Weights of a small sound classifier.
Model: arch jasper, widths [96, 112, 144].
Training: soap at rate 0.0014, 13800 steps, batches of 256, held-out accuracy 100%.
Rows from block 3, named by matrix and row number. Rows with one number belong to one channel. Each number is 128 + 32 x the weight over its row's rms, rounded and kept within 0 to 255. All counts start at 0. Numbers have three digits each. After the name is the row's rms in percent of the matrix's.
# convs0: first width-9 conv, stride 2 (model.blocks.3.convs.0.weight, 112x96x9), inputs 88-95, a 9 kernel for each
# convs1: second width-9 conv (model.blocks.3.convs.1.weight, 112x112x9, transposed), outputs 88-95, a 9 kernel for each
convs0.8 102:114085119058082096165104096163111115128155156136164086146165136099142090100176158138145118175127133142109121105087125072143179163099121100158093145125140117157134173167133130138149160119133126140146190156137117135160
convs0.9 081:214174106163111207141134109037235029199106072103111064140151147158203160103158135101118088130179132077136127113143121119131187125102135159109132185114120133070139174172153124153119147143120078141112129138180167151122
convs0.10 111:098099140214173104076168097140154115135077080126077149119152182088077075124142168111155144091171154131157119155081119069127123177145092150154079116143108105048137120153116159123094099121138108077111142143139144179138
convs0.11 105:092091121125130115177157099113122139187165103160157094094134145093069127154128127183068107118125120098132128150095126167187186152088105091175152091155132104118130193109142125157124178142116064110178109130098178127160
convs0.12 112:130074158124131086059108125109194140124138185160124092131182117038052148133111149055141112123187157138154138108094154201114138109109127115130069082106157178103122120102171135105102115123136074119113133134255232121027
convs0.13 084:126150165148045180099170145092168036167106156140153143183143153113117126101138122174113167098085151174164154178111180125118101100149113093072098100115119113139106152120153143108099100093134092114147042101122162147173
convs0.14 103:120122134114168096120100075132104147109109082093098139118082128084123092149171129088111155151086180181101130149176090119091180144105095107165120091114117153142123089071117140217179100092203123088110089103195107109133
convs0.15 121:136132114091152076136183104117154144147087120132165109154104134093122112125146099148138150158144107131040158115150129091086111140128182112153137137127131115092147120153153049086116169129135140095118126132135123085163
convs0.16 101:122158144115116191092131146192070104095096133114103109148165141138055117090172124153102135013105118131132135128122141092109116116185120170162088094086113180147155156140093115149153144128143112113126089081132135112147
convs0.17 103:119117129094171148089124095161134093124148106119189119123116145143132181112090130116123125026140088038151123133143113112144068085117165109120129078130078136131085067095116149151171136152151118119134123097144127079113
convs0.18 090:112105138142193116129163130123139172120129168127144167148129125074135121119120152150121122115150150174124107160123122097113122093185135113077152153105167151105124103087102149043071109128154141144120195179127103130167
convs0.19 106:127102116111187154108144142177108123157131106141114112112172105075138153114158161084069158078165172162093147139063154114124236137179120173157087109139150091132129156106115127117115096135124065098185108105130140129135
convs0.20 111:122171158099102141128138096164107171143146167137148133111175136117064092143167124130131097152135098115145159121167103166123153146089153120205167088074084115169142151065138113130115111186105117125128197157167148146115
convs0.21 101:124088156087113128152134130117140153106082131112091130148109113092106142144125120099123173170121157128136129149205130160094096116207142171099193100150124104107100159161126137114091110124168137135156138101120088091167
convs0.22 106:142095138088130111108100158167078142117069085125169129073112197114061135164185130107112096095154164094080088150148175112158146083164108044080174127150117103145147123132056125107131118123075084141092132183163127113172
convs0.23 097:150135149068144126186126073201130109125105183129141164235199134118054072122141069151119173103109120132129137138092158135117118142181156128156110168134142158151116107125078148183113188131089115055126120134157117169167
convs0.24 104:083116088130122068088161167152152123138122148127191145113132129102098155136111133133102106035074121092113108119141125112050070105121159128149086115151107115117098149116119157229196085078180068112142143134140148091130
convs0.25 081:168083176044168091092059145209058187107172080158112182096106146179130119183177135094058130097095140118118166134088165140138116104136207218137182127093108120078075220095208119129140124091137122179174100151102120119109
convs0.26 083:126139151087191039153081165182040184195204147162115143155188096149141108094132204156120122129173126150100154115218147203151097114065120154127122146198185150152127125136129143123086176118158124108109120079110169146163
convs0.27 105:100164144146137113103165140154175095116128161123136143126098170182074080162113128123153119086109159084124150157112080100103107125145127117146163136114114131145153090083033130157124136140122152085149173193199160138073
convs0.28 099:136157096114207134093081111133083120136123137186122153110139174110110083118139086111129117070135244205222179085110084121094138160144159124089137131103121129129148113129138170127174135110130113105066148114168125193105
convs0.29 108:121090130071148135162100132136076129110194149134108143151087120127090086155107067115114174042057124098089177115149154100103088118142097174180140102111130034195113138124136124126081098123133128133128110106159180144192
convs0.30 093:113095111105119124101162052139092108106090187186158165098052141117177062091139173121086107147179050192111186133102107151089134087107162082105123158110132096140161122133131091152120048108081096096121113065171137206172
convs0.31 114:140111166089161065117051133144079117144162180119114174137089114087124127152106090109125107178110066183054092133158084158108102127099117123114140144169248146136034152150202146097061096085164130120125150094125146120177
convs0.32 088:144105135155058184071165070093077110115137147159141146052084107173085080152137170164126131073119146112168128099113111144130092113116103131180091137110137127058110068090130125085104142148072149126104153126080121139122
convs0.33 094:130111156187112080165177108124162143182107105149084166126143122088108083143135090129113105163119162105176081074137156151115182152130080121078134139113094123160128171120168141171109099113150133079126113097141117098094
convs0.34 088:145104126140148076110140070141176102104117145129160108141104127090085121149141098140077179139128121103129150165074093142186170113092123077166124080125073104202153099129119122102081157116102136184146144149100176133141
convs0.35 094:136118112149132190132149143140102115097160168121160163101128119150103120125054132123103149070135066141105162149132157080142153151137181153129102150132155146163112138095169109137145128057100144114178070118145134088088
convs0.36 096:084181082146121157114093114096190091138104114155131127164105139109148157145089085098241073210056189059142072099153114154103112111107074097091156097166143203090179147144116186105142131095149121136162159122131112077086
convs0.37 093:107133118148149122153087160130078098162136115119134191128160179143132032079157122125080117055126117109126152122086093109156129148195133099113169141068166161232124112105150119160132122109121128105145144102052145118105
convs0.38 086:069118102157124128154129123074123100132152149101168105079079157161138109120137193149196102184078127082157078168111111131106165086209103140196143152179112150089138109102091079118100126201134145115117093114116145148141
convs0.39 105:133114164152138160128138096130088159080119133181121151149143069094075126105072112123112157124125058172102111111083125146156209148171111171178077102128144160116128160165121100096054061127133071100127124103144103145173
convs0.40 099:107129148165172123081104106135163115072135120142110153093126145122137057095085121093114142150108095088122072147109113143144070103100105142205150057064162125102111081117110097147107027128118084186195130118125102159125
convs0.41 089:095150148096138141085162125141114133119115146111085192116102126115161182129163134128095181126145145172125219102083117169165140135126101159153131180135122175115166142107125095077145121110115176157212152123161074070136
convs0.42 095:103116124066112139169111091114165147133105133107118108147094119116171134130074165126093114087140135113065140136112140134075087148148129103041123182080160174161122179128098105122061127115088139125114100140126103170130
convs0.43 099:159124086068053110099147140104173151071130176104142145084078165131101099155163117112027055102152188144183113125154170138124102139123158158125145094106114142134125153095092158176139103128140123126170118123104080121130
convs0.44 100:153120130122091213138083131131150149118062149129116151118126111097045155139154131134129163160124106117111134131105130089167093191155128066112157096142128059147164186113166095094101104086164145196219173144118119073118
convs0.45 099:177089124140079150118125172114097099129104150119172143160103076034084117140132206085150172126084111100112158150176195129120158165084098144082037125112039111146120137151144097075108076082132099104117093082118119128175
convs0.46 088:073131089099059152148118133128124072131163104085149149118088085156120160112114136108094169141160177087095114058156123136141122059120172129095098076062100138226114112084154186154091112164178116104132145136137094080171
convs0.47 087:145108143159121099137166143176138139115126104129104096131141127046091117154088130156176099197081151143083097165121102116101213139124104132050127115096174150081160109150128074106118160164150062103123183127120166196108
convs0.48 116:108123157161135149112181035135130078191150083076115126148162126101066114108130138114119166132167136144085152149145111114104048111091138152146112097110120182092108104142114148171128108148102087183088127174201140200078
convs0.49 102:142095139121186085069148181167151086123121125160094155174128083116122177126132154140133081136142124166169115136109085168161171118085090138088089137099157191116100165098166150148166128090131164056113148110088179145143
convs1.8 103:143120115127158126083106176110117106097120135139113182157147138103171078173096092147141109144137179151139102176102112121154189122095176100024000000003137157152171092121118116149069103179194138124097075080120135125137
convs1.9 094:166145147143154159074117100167156083140084160129106137105126089161089094205118137067124137068120155126108132094081149136141186139127098124150140092104098143151107128154068111187120074110131119158138146171125168124183
convs1.10 101:182140058142158187172086079106105104164131136069147143142177172073113118055121109138106122052077111132101127091103048142235144128048128206230254132098076084090096152069087095124123172170148064106116091152149125154108
convs1.11 097:097122097120175158183168175101186110106147139112046144155086152144081094180134116148178119113122135122125098144092150152100183132123134094147179193117100114102095145121138068135144207147105115169117181124115163140091
convs1.12 105:141166116097137115101110109157178128057115089122138134160120114106080112227150142167118182177161151121137149150156099156143126154106144077115138097149163107128083128099054090133132255214132100142205180136101146125083
convs1.13 093:134116156106125127140138127167087088072074078117050110144139173172124144139104074127147142064120143139105147131142086139136102147113173140086132151150106088102130099136127178072105196155104083073080076128112140089214
convs1.14 097:146124140070086212072146141152133110188147175104126121120133144143122103093099116144082181171128134095123120169121101162137076152166119139117127149126161115106170092131122175171138106047051154178181125180097179123142
convs1.15 097:112097125179179113121139076106126169129102143142153105027089156066213230117166140106155127114176138023109128096116127097139116098102157144176132100126134105175126138114196058122107214115133129114165110140113091110132
convs1.16 097:130115145107065086084134132182148122121109173157130122176141061102140180101165129112136083000147106135152101118134117120137110156062130120137096095155151107177067150126132075162101185132095142115141130122120140144096
convs1.17 095:099137079124151136089131131144154143151071122166114145093120154126057209181084142141105146077091131191132100089112128143112073134130172062039075155126122110164107098126074119124201154108155126105087113101146063127137
convs1.18 099:117157105112130155161164122098077115091094112081135139130061150104185127093110151157143031129219080109150173159041112141081152131048150131131100154169138126100098164110103110108105115161177155063086100074149100135129
convs1.19 096:080074112165120133152093135148117126125140104097110081164110117097152133093173102118133094177216154152128127119126110211108094115158121159237084089133085102122103149140131140216104156090160147148181143110084123119086
convs1.20 104:149113090127109164184092089143122108140124092102178121146158197061131120120129118137087078180188076119128119128101071154100111155091128138107116122150111107130111124143112099120135199098064104106090143142087118121139
convs1.21 093:105150152234148125088123129122106076063144171110135081162067158072148117118117124153069093116122068117173112098180072145169133123122110094104199142068123148146149156123118094104089100108137122106125094139151168116137
convs1.22 098:168097075194125203170114153112160155152143069129132117150161163122175146134101134153137121148087097210196080164143136130189143140121098143108126152112144156159140157090117151077160163086070152150119126106140115138154
convs1.23 095:143086107101144137121132149133112138129162125122160152115123147123115137139118090154094117089188097075174167118145099121128099078079116144214121163096110174109114095113135130132147136141106130098148155139162181131132
convs1.24 102:167149184150105151131139110146119083052057049154150161092148154134130082089075179158117166188183184102110083162170109136096156106160154111153120105121160161129119132157102124172133098108104116126071079119110063142180
convs1.25 091:112106170160118042117140151123133146167144078142160165169180130107147156091172144157150087121072106101134071057150106141132108133097151132101109153110129112156079105081096151177129190077164155145127137146125142127145
convs1.26 091:126149134098135131138147092154124157157108161097093159123141147115094225093079153128149145170138128095102126150126085156108153114114072114168132111103106122130077088135146166102148079071187101125126183181164097204161
convs1.27 102:049125113183183137090104152088112137111158162082172093136206155087148106110151093069134158140086184093114185159158110131075120073129115133115136105135131129133136141182176095121190117084139114131113094106126116158112
convs1.28 107:140165127115060067104115111141131089070147105085150127138122174136040073154157176137118179117113130141132168119110085155152109088135160164164087102122178124108133142134125120144152168178131200175210140096101118089067
convs1.29 102:142088098108109140129081134157172146151167084095163085127160125104091131151105130122138134134187200121111142120153144151161090124165149114164220147093093105075131127098104156175215191093071146081049102165131049125152
convs1.30 102:113087105087090128126129209136116147126152177127106179080131148098097118121167114134143121123123097101144102107164127139091155158118136121086111135164080148143117140108173145109089130032135121098100144134089105160144
convs1.31 103:120159087105107142112145146162172161132087131091130099134093161122085147118119089133096111074091159133143148108112113188185087170137138174046117146105136125148141165159163133143172130135110095143109076093166136131168
convs1.32 090:130142086124133133103085125193133096102056092087138161099117134095116162122156098139052089102190162171143057127147089083155136136161119096069121135166151167133126154145158153141144139142090168121086129109126079156106
convs1.33 095:125134106132112108168108107129114118113136068122142128116163126124113103157107114128146052121122092118120097177138105114083063138116135098156142126128109117102172143137130165162119148107126150165128093121143116120142
convs1.34 093:140120151143075098158113181138170165188109101180082114155089109181123111157161147134112133131168131146094085177111165178152140046127118114079108164123136132123170146149099132092159156069169039188128173172068106087125
convs1.35 099:104106062057165140159149117114131155154136180125098052177104075142101193127089165119093088090083114143100135136147140093116137158113126189241136142092143126136135147146100102112138166127101100117151104131119148101155
convs1.36 094:102145183125128153145118093142160113164093118144139114107125121168093060101190113088139144134166125110127107132122154117114122172112123109146124063163147080133170158120174159203128175003067154126136160133110156040084
convs1.37 097:146083113116124098195173101122115140111090117108127137129131136093100176102077156100132168155102154168139123128115125072091108103139140142182196129171077132138128158099137145090127169150133064180205177140104125123127
convs1.38 100:061181146107139106113109117123144129113113141167092158148044138106186132070073084178135089141127127141089155116098117142160126127108095143125109095104118173139120166189148155144140119127079127168115139128185135098075
convs1.39 107:089145125124162121122136148134125131202127123151114091082097060139146077154110091171103128182171161130058084118128136147076111131146141172171236183108118103092122082099138087081144232213119097115123144086175114108074
convs1.40 096:100124161120136128114087113144147208141161121106117130136151101140110104056096112100125162079139131103125152128099125191190099135088045236137114156095131122134111080107147165125059153179158085052099050125133081153139
convs1.41 095:183105054112162113084160159081145136109116130138143091074114102173138095145140082144091098176126105151148141089119142124121222111177169075111166183091126122159125103105089112107089127120096110095113115093194156139144
convs1.42 102:115128155139178121141084123144099112153141140087134165178098059158101171178095120134084108149204055168141104166057157102154123104157098150056119116113128132108151079132088135150211174177087107177172155101118122115069
convs1.43 098:138115156147064078146175151153147115080075153123126160124120101106124122091156188123155153093124208081114141112168140147141166144140095121080116087133121134157132131107161114158144077113164171137160143046158141139132
convs1.44 097:128106115143164124119159168110105090053106103178150139138178148125108126209049120094078102065120140127132067150097127200144115103099128129150211110133145113122162106137150087146139182141107097109091083098133110118125
convs1.45 103:134074150180133144139107133143122139167161187178081158135092080139127098185101072135144122180130111164099216141159120124120183166069146138130113091106156138102126087112095112178101116114197089171138185165107172124101
convs1.46 096:115132122100177105116135133068116122116142151122139143184094101165097156206081110077117135137113109128128102145123109144079147165135093128140116157117113138159169067141130162162097151145149125150147144114132138091168
convs1.47 093:100108134126054085134142124119158089148070109089133136098136105195151120131131146160149057074117167096107185089143092139195172119129063102111138215104183144151150106139125113122122151145152127063126165138139079156160
convs1.48 110:106121115146142181154154171157126116155114152138178143091105156118130150143109122171144162167111006066075091104116071186194101128168133125153074130104092128105114110157154150133151164133050122146107116082121131122129
convs1.49 101:137088147117135110143099115157094156109097139131168135129132134154096117178117134108091144114163081067146089108191102109124171142114163143163131123107153141115076165133139163181139186148106176152140114103119123122162