A small sound classifier, trained from scratch.
Model: 4.1M parameters, log mel input, arch jasper, norm groupnorm, activation relu, depths [3, 6, 6], widths [96, 112, 144].
Training: soap at rate 0.0014, 13800 steps, batches of 256.
Data: trained on synthesized solo parts of chorales (CocoChorales), 39062 training examples, 90.4 epochs.
Rows from block 3, named by matrix and row number. Rows with one number belong to one channel. Each number is 128 + 32 x the weight over its row's rms, rounded and kept within 0 to 255. All counts start at 0. After the name is the row's rms in percent of the matrix's.
# convs0: first width-9 conv, stride 2 (model.blocks.3.convs.0.weight, 112x96x9), inputs 72-79, a 9 kernel for each
# convs1: second width-9 conv (model.blocks.3.convs.1.weight, 112x112x9, transposed), outputs 72-79, a 9 kernel for each
convs0.47 087 [119  86 104  96 126  89 149 108 135 138  69 126 167 153  54 124  71 127 185 182 118  86  65 104 113  28  77  97  95 164 142 128 194 129 133  82 147 118 170 165 105  93 166 120 122 156  61 157 143 118 157  97 179 100 143  92 140 136  86 125 122 163 166 175 146 120 131 122 188 152 161 132]
convs1.47 093 [125 135 181 116 106 132  99 120 116 155 141 159  61  99 138  97 112 131 146  97 101 141 112 129  81 135 140 150  69  61 121 148 107 123 102 143 122 170  58  83 142 115  94 121  88 138 123  77 144  72  83 162 136 200 173  74 145 135 151 127 131 101 113 143 106 116 145 108 166 122 139  77]
convs0.48 116 [132 136 191 116 113 162 124 129 156 122  53 132 130 140 103 122 102 121 138 192 153 172  99 105 118  85 123 130  80 138 145 122 138 126 102  91 161 115 108  93 141 136 118  74 122 121 140 134 148 120 169 160 135 131  92 112 159 188 124 169 117 114 163  95 120 140 118 140 151 125 112 120]
convs1.48 110 [143 157 140 138 136  45  81 126 175 153 130 153 139 106 117 106 108 142 124 146 134 107 156  83  93 123 173 152 137 151 102  13  68 134  95 135 145 104  95 131 135 185 107 136 108  88 179 122 103 107 112 120 145 184 135 131 154 177  96  39 118 106 113  92 112  72  89  97 145 135 151 122]
convs0.49 102 [166 198 154 159  99 133  54 112 112 140 121  90 119 121 159 116 104 115 133 168 140 106 126 117 179 124 108 139 152 170 124 117  84 153 145 114 139 126 133  96 162 155 125 143 161  79 129 139 147 142 103 114 106 137  63  27 121 112 140 227 133  90 102 111 142 178  82  95 115 167 139 113]
convs1.49 101 [136 147 125  75 119 114  92 115 126 110 135 187 127 149 140  94 136 125 184 208 171  97 175  48 126  91  83 140 128 161 143 129 111 135  66 102 147 105  98 144 139  67 148 136 144 125 109 197 191 134  60  49 118 136  90 132 168 145 138 132 151  95 122 136 138 157 196 129 125 102 140  90]
convs0.50 093 [100 105 113 147  73 175 145 139 173 112 172  99 193 133 150 170 173  70 139  85 111 131 111 125  70 157 151 137 145 181 185  61  56 139 100 139 115 164 109 124 109 169 123 155  68 153 166 136 142 106 148 115 111 136 121  72 105 148 168 172  89 180 136  67  87 161 115 192 162 121 112  91]
convs1.50 103 [127 122  97 158 140 111  97 129 105 159 108  67  92 160 141  63 119 157 153 184  46 161 136 100 113 103 157 132 165  83 115 114 109 152 106 144  92 195 199 126 102 104  75 143 165 105  64  79 147 171 108  97 154 158 120 121  82 127 116 120 183 124 119 226 171  94 125  56 138 140 167 150]
convs0.51 089 [196 128  95 123  78 168 110 163 157  83 145 106 165 160 121 169 104 143 115 178 128 127 145 169 185  80  84 140  76  80 104 160 109 111 140 181 125  94 123 103 169 104  43 108 124 133 128 140  65 127 150  82 152 160 135 135 148  84 133 106 114  69 116 187 158 174 215 129 144 134 101 127]
convs1.51 098 [186  70 140 126 181 184 103 109  78 123 150 131 113 174 147 120 159 141 138 153 148 165 121  86  68 153 131 140  97 111 112 165 109 144 121 108 134 167 154 172 188 130  44  84  98 126 119 136 143 140 198 104  29 135 155  27 190 155 118 150 125 162 155 173 120 129 151 151 118 128 129 124]
convs0.52 098 [123 161 129 178 159 198 140 138  95 115 153 190 174 131 121  87 161 144 185 157 102  58  47 103 182  43 111  86 126 137 152 109 123 148 133 193 123 119 149 111  81 101 116 140 142 131 122 138 124 124 113 122 165 141 152 146 167 158 182 104 104 137 158 141 126 162 178 102 144 183 139 118]
convs1.52 099 [132 119 161  99 148 136 178 167 127 103 132 145  93 105 169 129 125 145 205 169  86 102 132 137 171 111  85  94 150 142 148 154 111 115 150 126 116 116 138 106 182 134 126  96  90  23 142 176  83 109  89 129 143 172 132 112  93 119 101  99  85 118 114 106 154 163 108  94 140 154 165 114]
convs0.53 100 [105 181 213 104  52 110 131 128 129 153  76  82 116 131 107 117 109 145 154 105 137  65 137 148 158  84  84 126 142 136 146 118 180 139 123 133 144 155 141 174 214 116  77 120 110 146 140 142 160  79  77 132 102 112 185 129 126 130 185 154 147  84  76 107 156 136 164 115 161 138 155 132]
convs1.53 095 [ 98 148 103 105 127  93 136 158 103 112 138 151 101 138 168 121 156  85 104 213 147  55 152 147 173 180  92 128 118 172 150 160 136 128 134  70  97 177  50  95 153 119 118 148 164  52 114 137 176 100 107 166 115 119 171 141 144 118 153 126 120 144 123 106  97 126 160 166 152 129 104  69]
convs0.54 097 [185 143 152 143 158 120  75 137 129 177 139 138 132 122 155 102  96 115 155 120 144 140 154  42 114 130 128  90 141 159 156 113 168 115 143  91 122 139 133  97  68 120 108  70 183 122 117  98 126 153 137 161 132  70 119 165 146 121 110 147 120 141 152 161 136  86  72 169 130  95 117 137]
convs1.54 094 [112 158 106 153 127  97 177 193 112 120 137 135 139 170 122 129 124 171 150  83 166 167 125  65 171 142 108 110 144  95 154 129 146 118 135  72 134 118 154  35 212 177 101 121 134 130 117 136 150 110 129 151 124 167 150  96 134 158 107 142 105 151 104 127 179 133 108 145 172 101  80  87]
convs0.55 089 [ 96 108 126 125 125 129 121 162 157 158 168  77 103 123 117 107 123 138 138 115 107 170 118  87 139 100 129  57  69 119 130 105 190 211 153  94 114 116 182 120 120 133 157 108 126 117 159 126 124  86 129 152 100 181 134 131 132 152 132 156 140 171 141  96 131  95 151 108 163  90 121 133]
convs1.55 097 [100 137 194  84 105 175 146 121 101  89 164  87 163  95 148 131 101 180  58 145 136 142 129 210 130  63 134 130 106 139  95 134 110 124 127 177  68 107 141 118 158 150 128  94 115 196 162 137  37 127 186 113 156 106 127 105  99 146 161 113 124 131 166 121 189 136  69 106 149 127 134 203]
convs0.56 098 [121 176 110 123 213 110 155  96 102 110 130 144  97 104 119 139 143 134 136  78 139  92 137 101 111 137 130 159 133  87 135 141 175  80  74 114 128 148 107 101 174 218 226 149 103 119  83 126  78 119 180 158 132 142 132 104 138 140 131  97  64 125 160 109 150 157  68 107 139 131 148 144]
convs1.56 095 [ 88  96 146 152 118 115 175 139 192 136 168 136 162  93 131 141 124 123 183  95 146 146 175  49  73 114 118 113 177 156 115 127  85 213 137 110  95 111 128 114 107 143  96 110 119 150 135 136 124 105  79 125 147 135 110 104 137 176 110 124 101 119 110 121 157 120 141 167 133 118 138 145]
convs0.57 140 [150 108 137 122 142 122 101 160 129 176  76 104 129  97 124 137 106 138 177 126 139 154 130 113 114 108 170 160 126  99  96 133  95 109 118 160 176 104  89 154 130 121 134 116 118 115 106 119 127 123 135 128 177 126 150 157 115 133 142 128 132  86 155  96 139 150 144 119 163 160 125  85]
convs1.57 113 [152 112 151 150  77 117 121 116  87 122 134  90 135 118 155 117 141 137 161 154 104 165 126 151 170 151 153 125 138  96 154 201 169 141  95 150 121 110 113 196 142 110 138 125 140 117 163 129 168 195 155 116 135 102 118 111 154 130 190 147 181 118 114 105 112 114 113 144 109 110 127 190]
convs0.58 109 [137 126 106  97  96 120 128 106 141  89 123  63  94 112 128 222 180  90 107 128 145 117 122 133 146 172 109 119 110 164 155 109 146 147 155  98 145 148  68 135 104  89  78 157 191  94 130 132 159 112 119  98 146 179 142  92 119 160 204 170 191  59 145 122 118 119 112  53  92 124 169 137]
convs1.58 101 [115 111 111 175 145  53  95 128  98 151  78 102 147 149  99 145 112 140 111 147 105 173 115 126 130 114 132 142  65 101 140  82 133 166 123 126 143  96 114 191 195 127 131 185  90 103 114 141 172  99 137 124 197 170 133 142 148 198 129 105 125  96 146 128  97 133 143 134 147 146  96 139]
convs0.59 096 [159 123 135 141 148 194 131 134 130 144 110 137 129  93 125 119  86 146 167 129 151 124 108 150 175 123  93 111  95  97 146  54 139 152 100 120 163 206 112 156 158 159 120 182 121  97 123  74 128 151  97  92 138 115 123 137 206 122 118 108 183 132 128 108 135 120  96 104  54 152 102 106]
convs1.59 093 [100 170 129  92 138 155 205  96 102 152 150 133 151  69  89 128 130 123 108 136 111 133 121 120  57 115 178 146 155 167 127 160 133  87 127 110 101  97  81 117 100 138 150 125 135 172  99 106 186 101  87 154 122 128 120 122 140 108  97  85  95 109 178 118 105 142 164 128 114 142 148 158]
convs0.60 112 [176 121 119 103 142  91 101  98 113 140 123  87 110 115 198 130 120 110 144 114 118  57 119 140 107 133 142 122 122  93 147 147 154 171  95 113 107 123 139 132 154 162 107 203 127  94 116  43 104 138 142 185 140  67 115 144 137 117  77 116 132  78 146 127 142 153 167 171 136  78 165 162]
convs1.60 096 [110 135 111  71 131  84 165 140 144 155 138 136 159 166 138 169 130 168  76 117 129  42  61  76 140 123 125 122 132  85 135 115 138 154 115 169 141 164 205 146 150  97 113 147 148 176  79  70 184 104 139 121  94 129 109 111 103 143 135 137 144 140 126 164 119 118 112 136 121 100 112 144]
convs0.61 112 [108 153 110  99 127 180  77 116 172 123 107  70 105 146 157 134 132 107 149 156 131  73 135 160  72 171 143  98 124 158  94 124 154 144 141  83 130 129  96 160 182 121 102 117 136 106 118 100 118 150 145 162 120  90 128 100 111 100 131 150 141 125 167 129 120  93 122 134 113 146 123 181]
convs1.61 109 [102 149  99 126 167 160 124 124 129  85 140  57 118  83 113 149 169 126  99 210  85  86 154 175 136 146 150 184 172 108 147 117 107 173 133 136 130  92  53  79 171 172 112 181 146 132 138  71 103  94 120 155 122  99 165 145 102 118  83 164 112 185 129  84 124 125 145 145 165 127 201 123]
convs0.62 097 [116 141 164  74 113 105 146 134 138 166 134 118 155 159 166  94  85  90 115  80 223  97 104  87 147 136 122  71  78  80 128 146 218 116 148 153  90 188 139 174 147 142 104 185 139 114 149  89 114 120 141  80 156 125  94  96 100 144 168 135 136 132 151 101 109 190 167 132  93 184 140 108]
convs1.62 099 [ 84  84  84 153 152 177 130 125  75 199 136 135 114 148 133  61 109 133 109 131 210  77 181 161 119 128 142 124 133 128 118 132 184 118 175 139 109  92  41 135 117 172 190 158 171 143 149 102 143 141 163  35  86 125 150 119 106 150 134 159  89 103 178 138 138 134 130 111  80  58 138 201]
convs0.63 090 [128 114 174 185 165  98 161  82 106 145  86  78  66 137 165  83 101 101 166 117 119 140 118 129 143 121 162  62 144 132 153 100 105 134  95  98 114 144 124 116 234 151 164  70 100  52 127 116 158 121  85 131 182 105 162 110 120  67 187 113 180 181 152 125 113 133  81 128 165 119 127 134]
convs1.63 092 [145 107 124 116 179 105 119 101 109 148 160 115  93 130 135  97 154 137 159 122  48 142 176 125 120 209 149 160 107  84 146 187 101 112 167  94 121 172 141  68 103  81 134 166 144  95 137  58 157 161  85  54 156 202 196 128 122 142 161 140 127  92 155 209 140 122  95 151 166 162 167 164]
convs0.64 091 [ 97  66 115 141 169 128 168 112 159 116  95  85  70 110  85 132 147 132 173 104 112 110 128 142 176 135 183  56 153 129  97 113 165 159 129 166  93 197 138 105 112  36 145 134 123 101 160 104 132 145 135 162 139 111 124 189 160 145 129 104 129  96 122 175 167 107  80 160 107 114 153 189]
convs1.64 094 [112 120 132  98 122 101 145 151 148 101 119 158  81 104  58 110  95 146 150  89  98 125 112 137 107 215 112 116 156 151 142  89  98 102 176 167 191 129 142 128  75 160 184 164 128 100 111 181 126  52 132 133 110  97 142 141 108 132 164 127  35 100 135 144 125 165 186 192 110  99 125 200]
convs0.65 107 [191 226 168 150 114  66 118 113 144 116 100 171 127 133 107 131 131 121 145 181  96 198 178 129 106  96 148 165  94 103  71 121 110 110 158 128 125 154 107 118 112 110 120 186 142 128 164  94  96 122 128 122 138 149 110 130 116  97 121 140  85 130 152 106  83 119 134 126 155 136 132 138]
convs1.65 099 [125 100 113 108 111  66 116  86 166 152 170 111  96  34  67  24  53 155 106 172 134 142 172  77  70 142 167 149 135 136 148 114  98 155 127 192 129 143 187 100 118 104 115 129 183 127 170  87  89 159  83  90 179 142 129 200 105 148 118 157  92 118 113  49 112 149  79 153 118 175 113 177]
convs0.66 116 [169 105 127 125 169  88  92 156 140 118 122 168 147  99  78 102 101 106 142  49 121  95 167 113 141 174 134 156 136  86 120 129  74 123 147 135 129 135 116 125 158 121  94 132 109 104 109  70 164 144 113 145 126 139  48 124 150 151 122 111 101  85 149  96 134 119 140 141 129 129 169 127]
convs1.66 107 [136 185 140 152 106  88  74 108 154  63 134  89 153 117 144 104 184 167 181 113  58 196 130  42 208 142  90 147 134 116 100 174 126 211 103 155 135 152 124 147 118 112 110 109 106 100 130 187 158  81 116 111 123 109 122 107 128 164 102 135 152 155 136 139 140 107 119 164 112 176 145 165]
convs0.67 094 [174  98 141 108 136 120 167 166 106  90 139 122 145 124 107 103 111 168 157 131 136 170 136 115 150  72 145 147 121 117 177 138 117 120  78 130 127 154 113 135 123 174 139  99 119 123 112 112 189 179 140 133  98 178 164 132  56  38  89  26  99 113 120  97 192 124 128 137  94 188 137 148]
convs1.67 096 [148 144 127  93 147 146 140 126  98 103 114 129 105 175 125 110 104 125 156 107 119 109 123  77  60 168 203 133 113 147 141 119 115 116 132 186 173 144 218 161 148  98 139 105  61 134 100 108 157 126 151 153 118  99 163 102 159 174 145 145  89 148  75 132 128 163 146 195 170 145 135 169]
convs0.68 099 [ 72 166 174 173 181 107 116 136 119 102 122 135 132 163 111 128 163 134 208 169 137 122 181  99 110  95 106  97 104 104 160 132 169  92 139 118 110 146  90 129 129 142  83 106 119 122 114  98  67  87 109 152 126 109 185  93  95  84 128 114 176  76 134 126 126 118 139 144 141 108 168 116]
convs1.68 099 [ 98 116 129 197 162 145 129 106 151 161 157 109  99 192 132 117 114 150 112  94 145 115  94 145 107 124 137 112 153 187 151 139  94 106 154 197 137  97 187 209 186  86 128 127 123 114  93 125 136 172 156 120 201 171 122 129  59  97 127 159 128 136  99 115 140 112 141 109 106 123 160 150]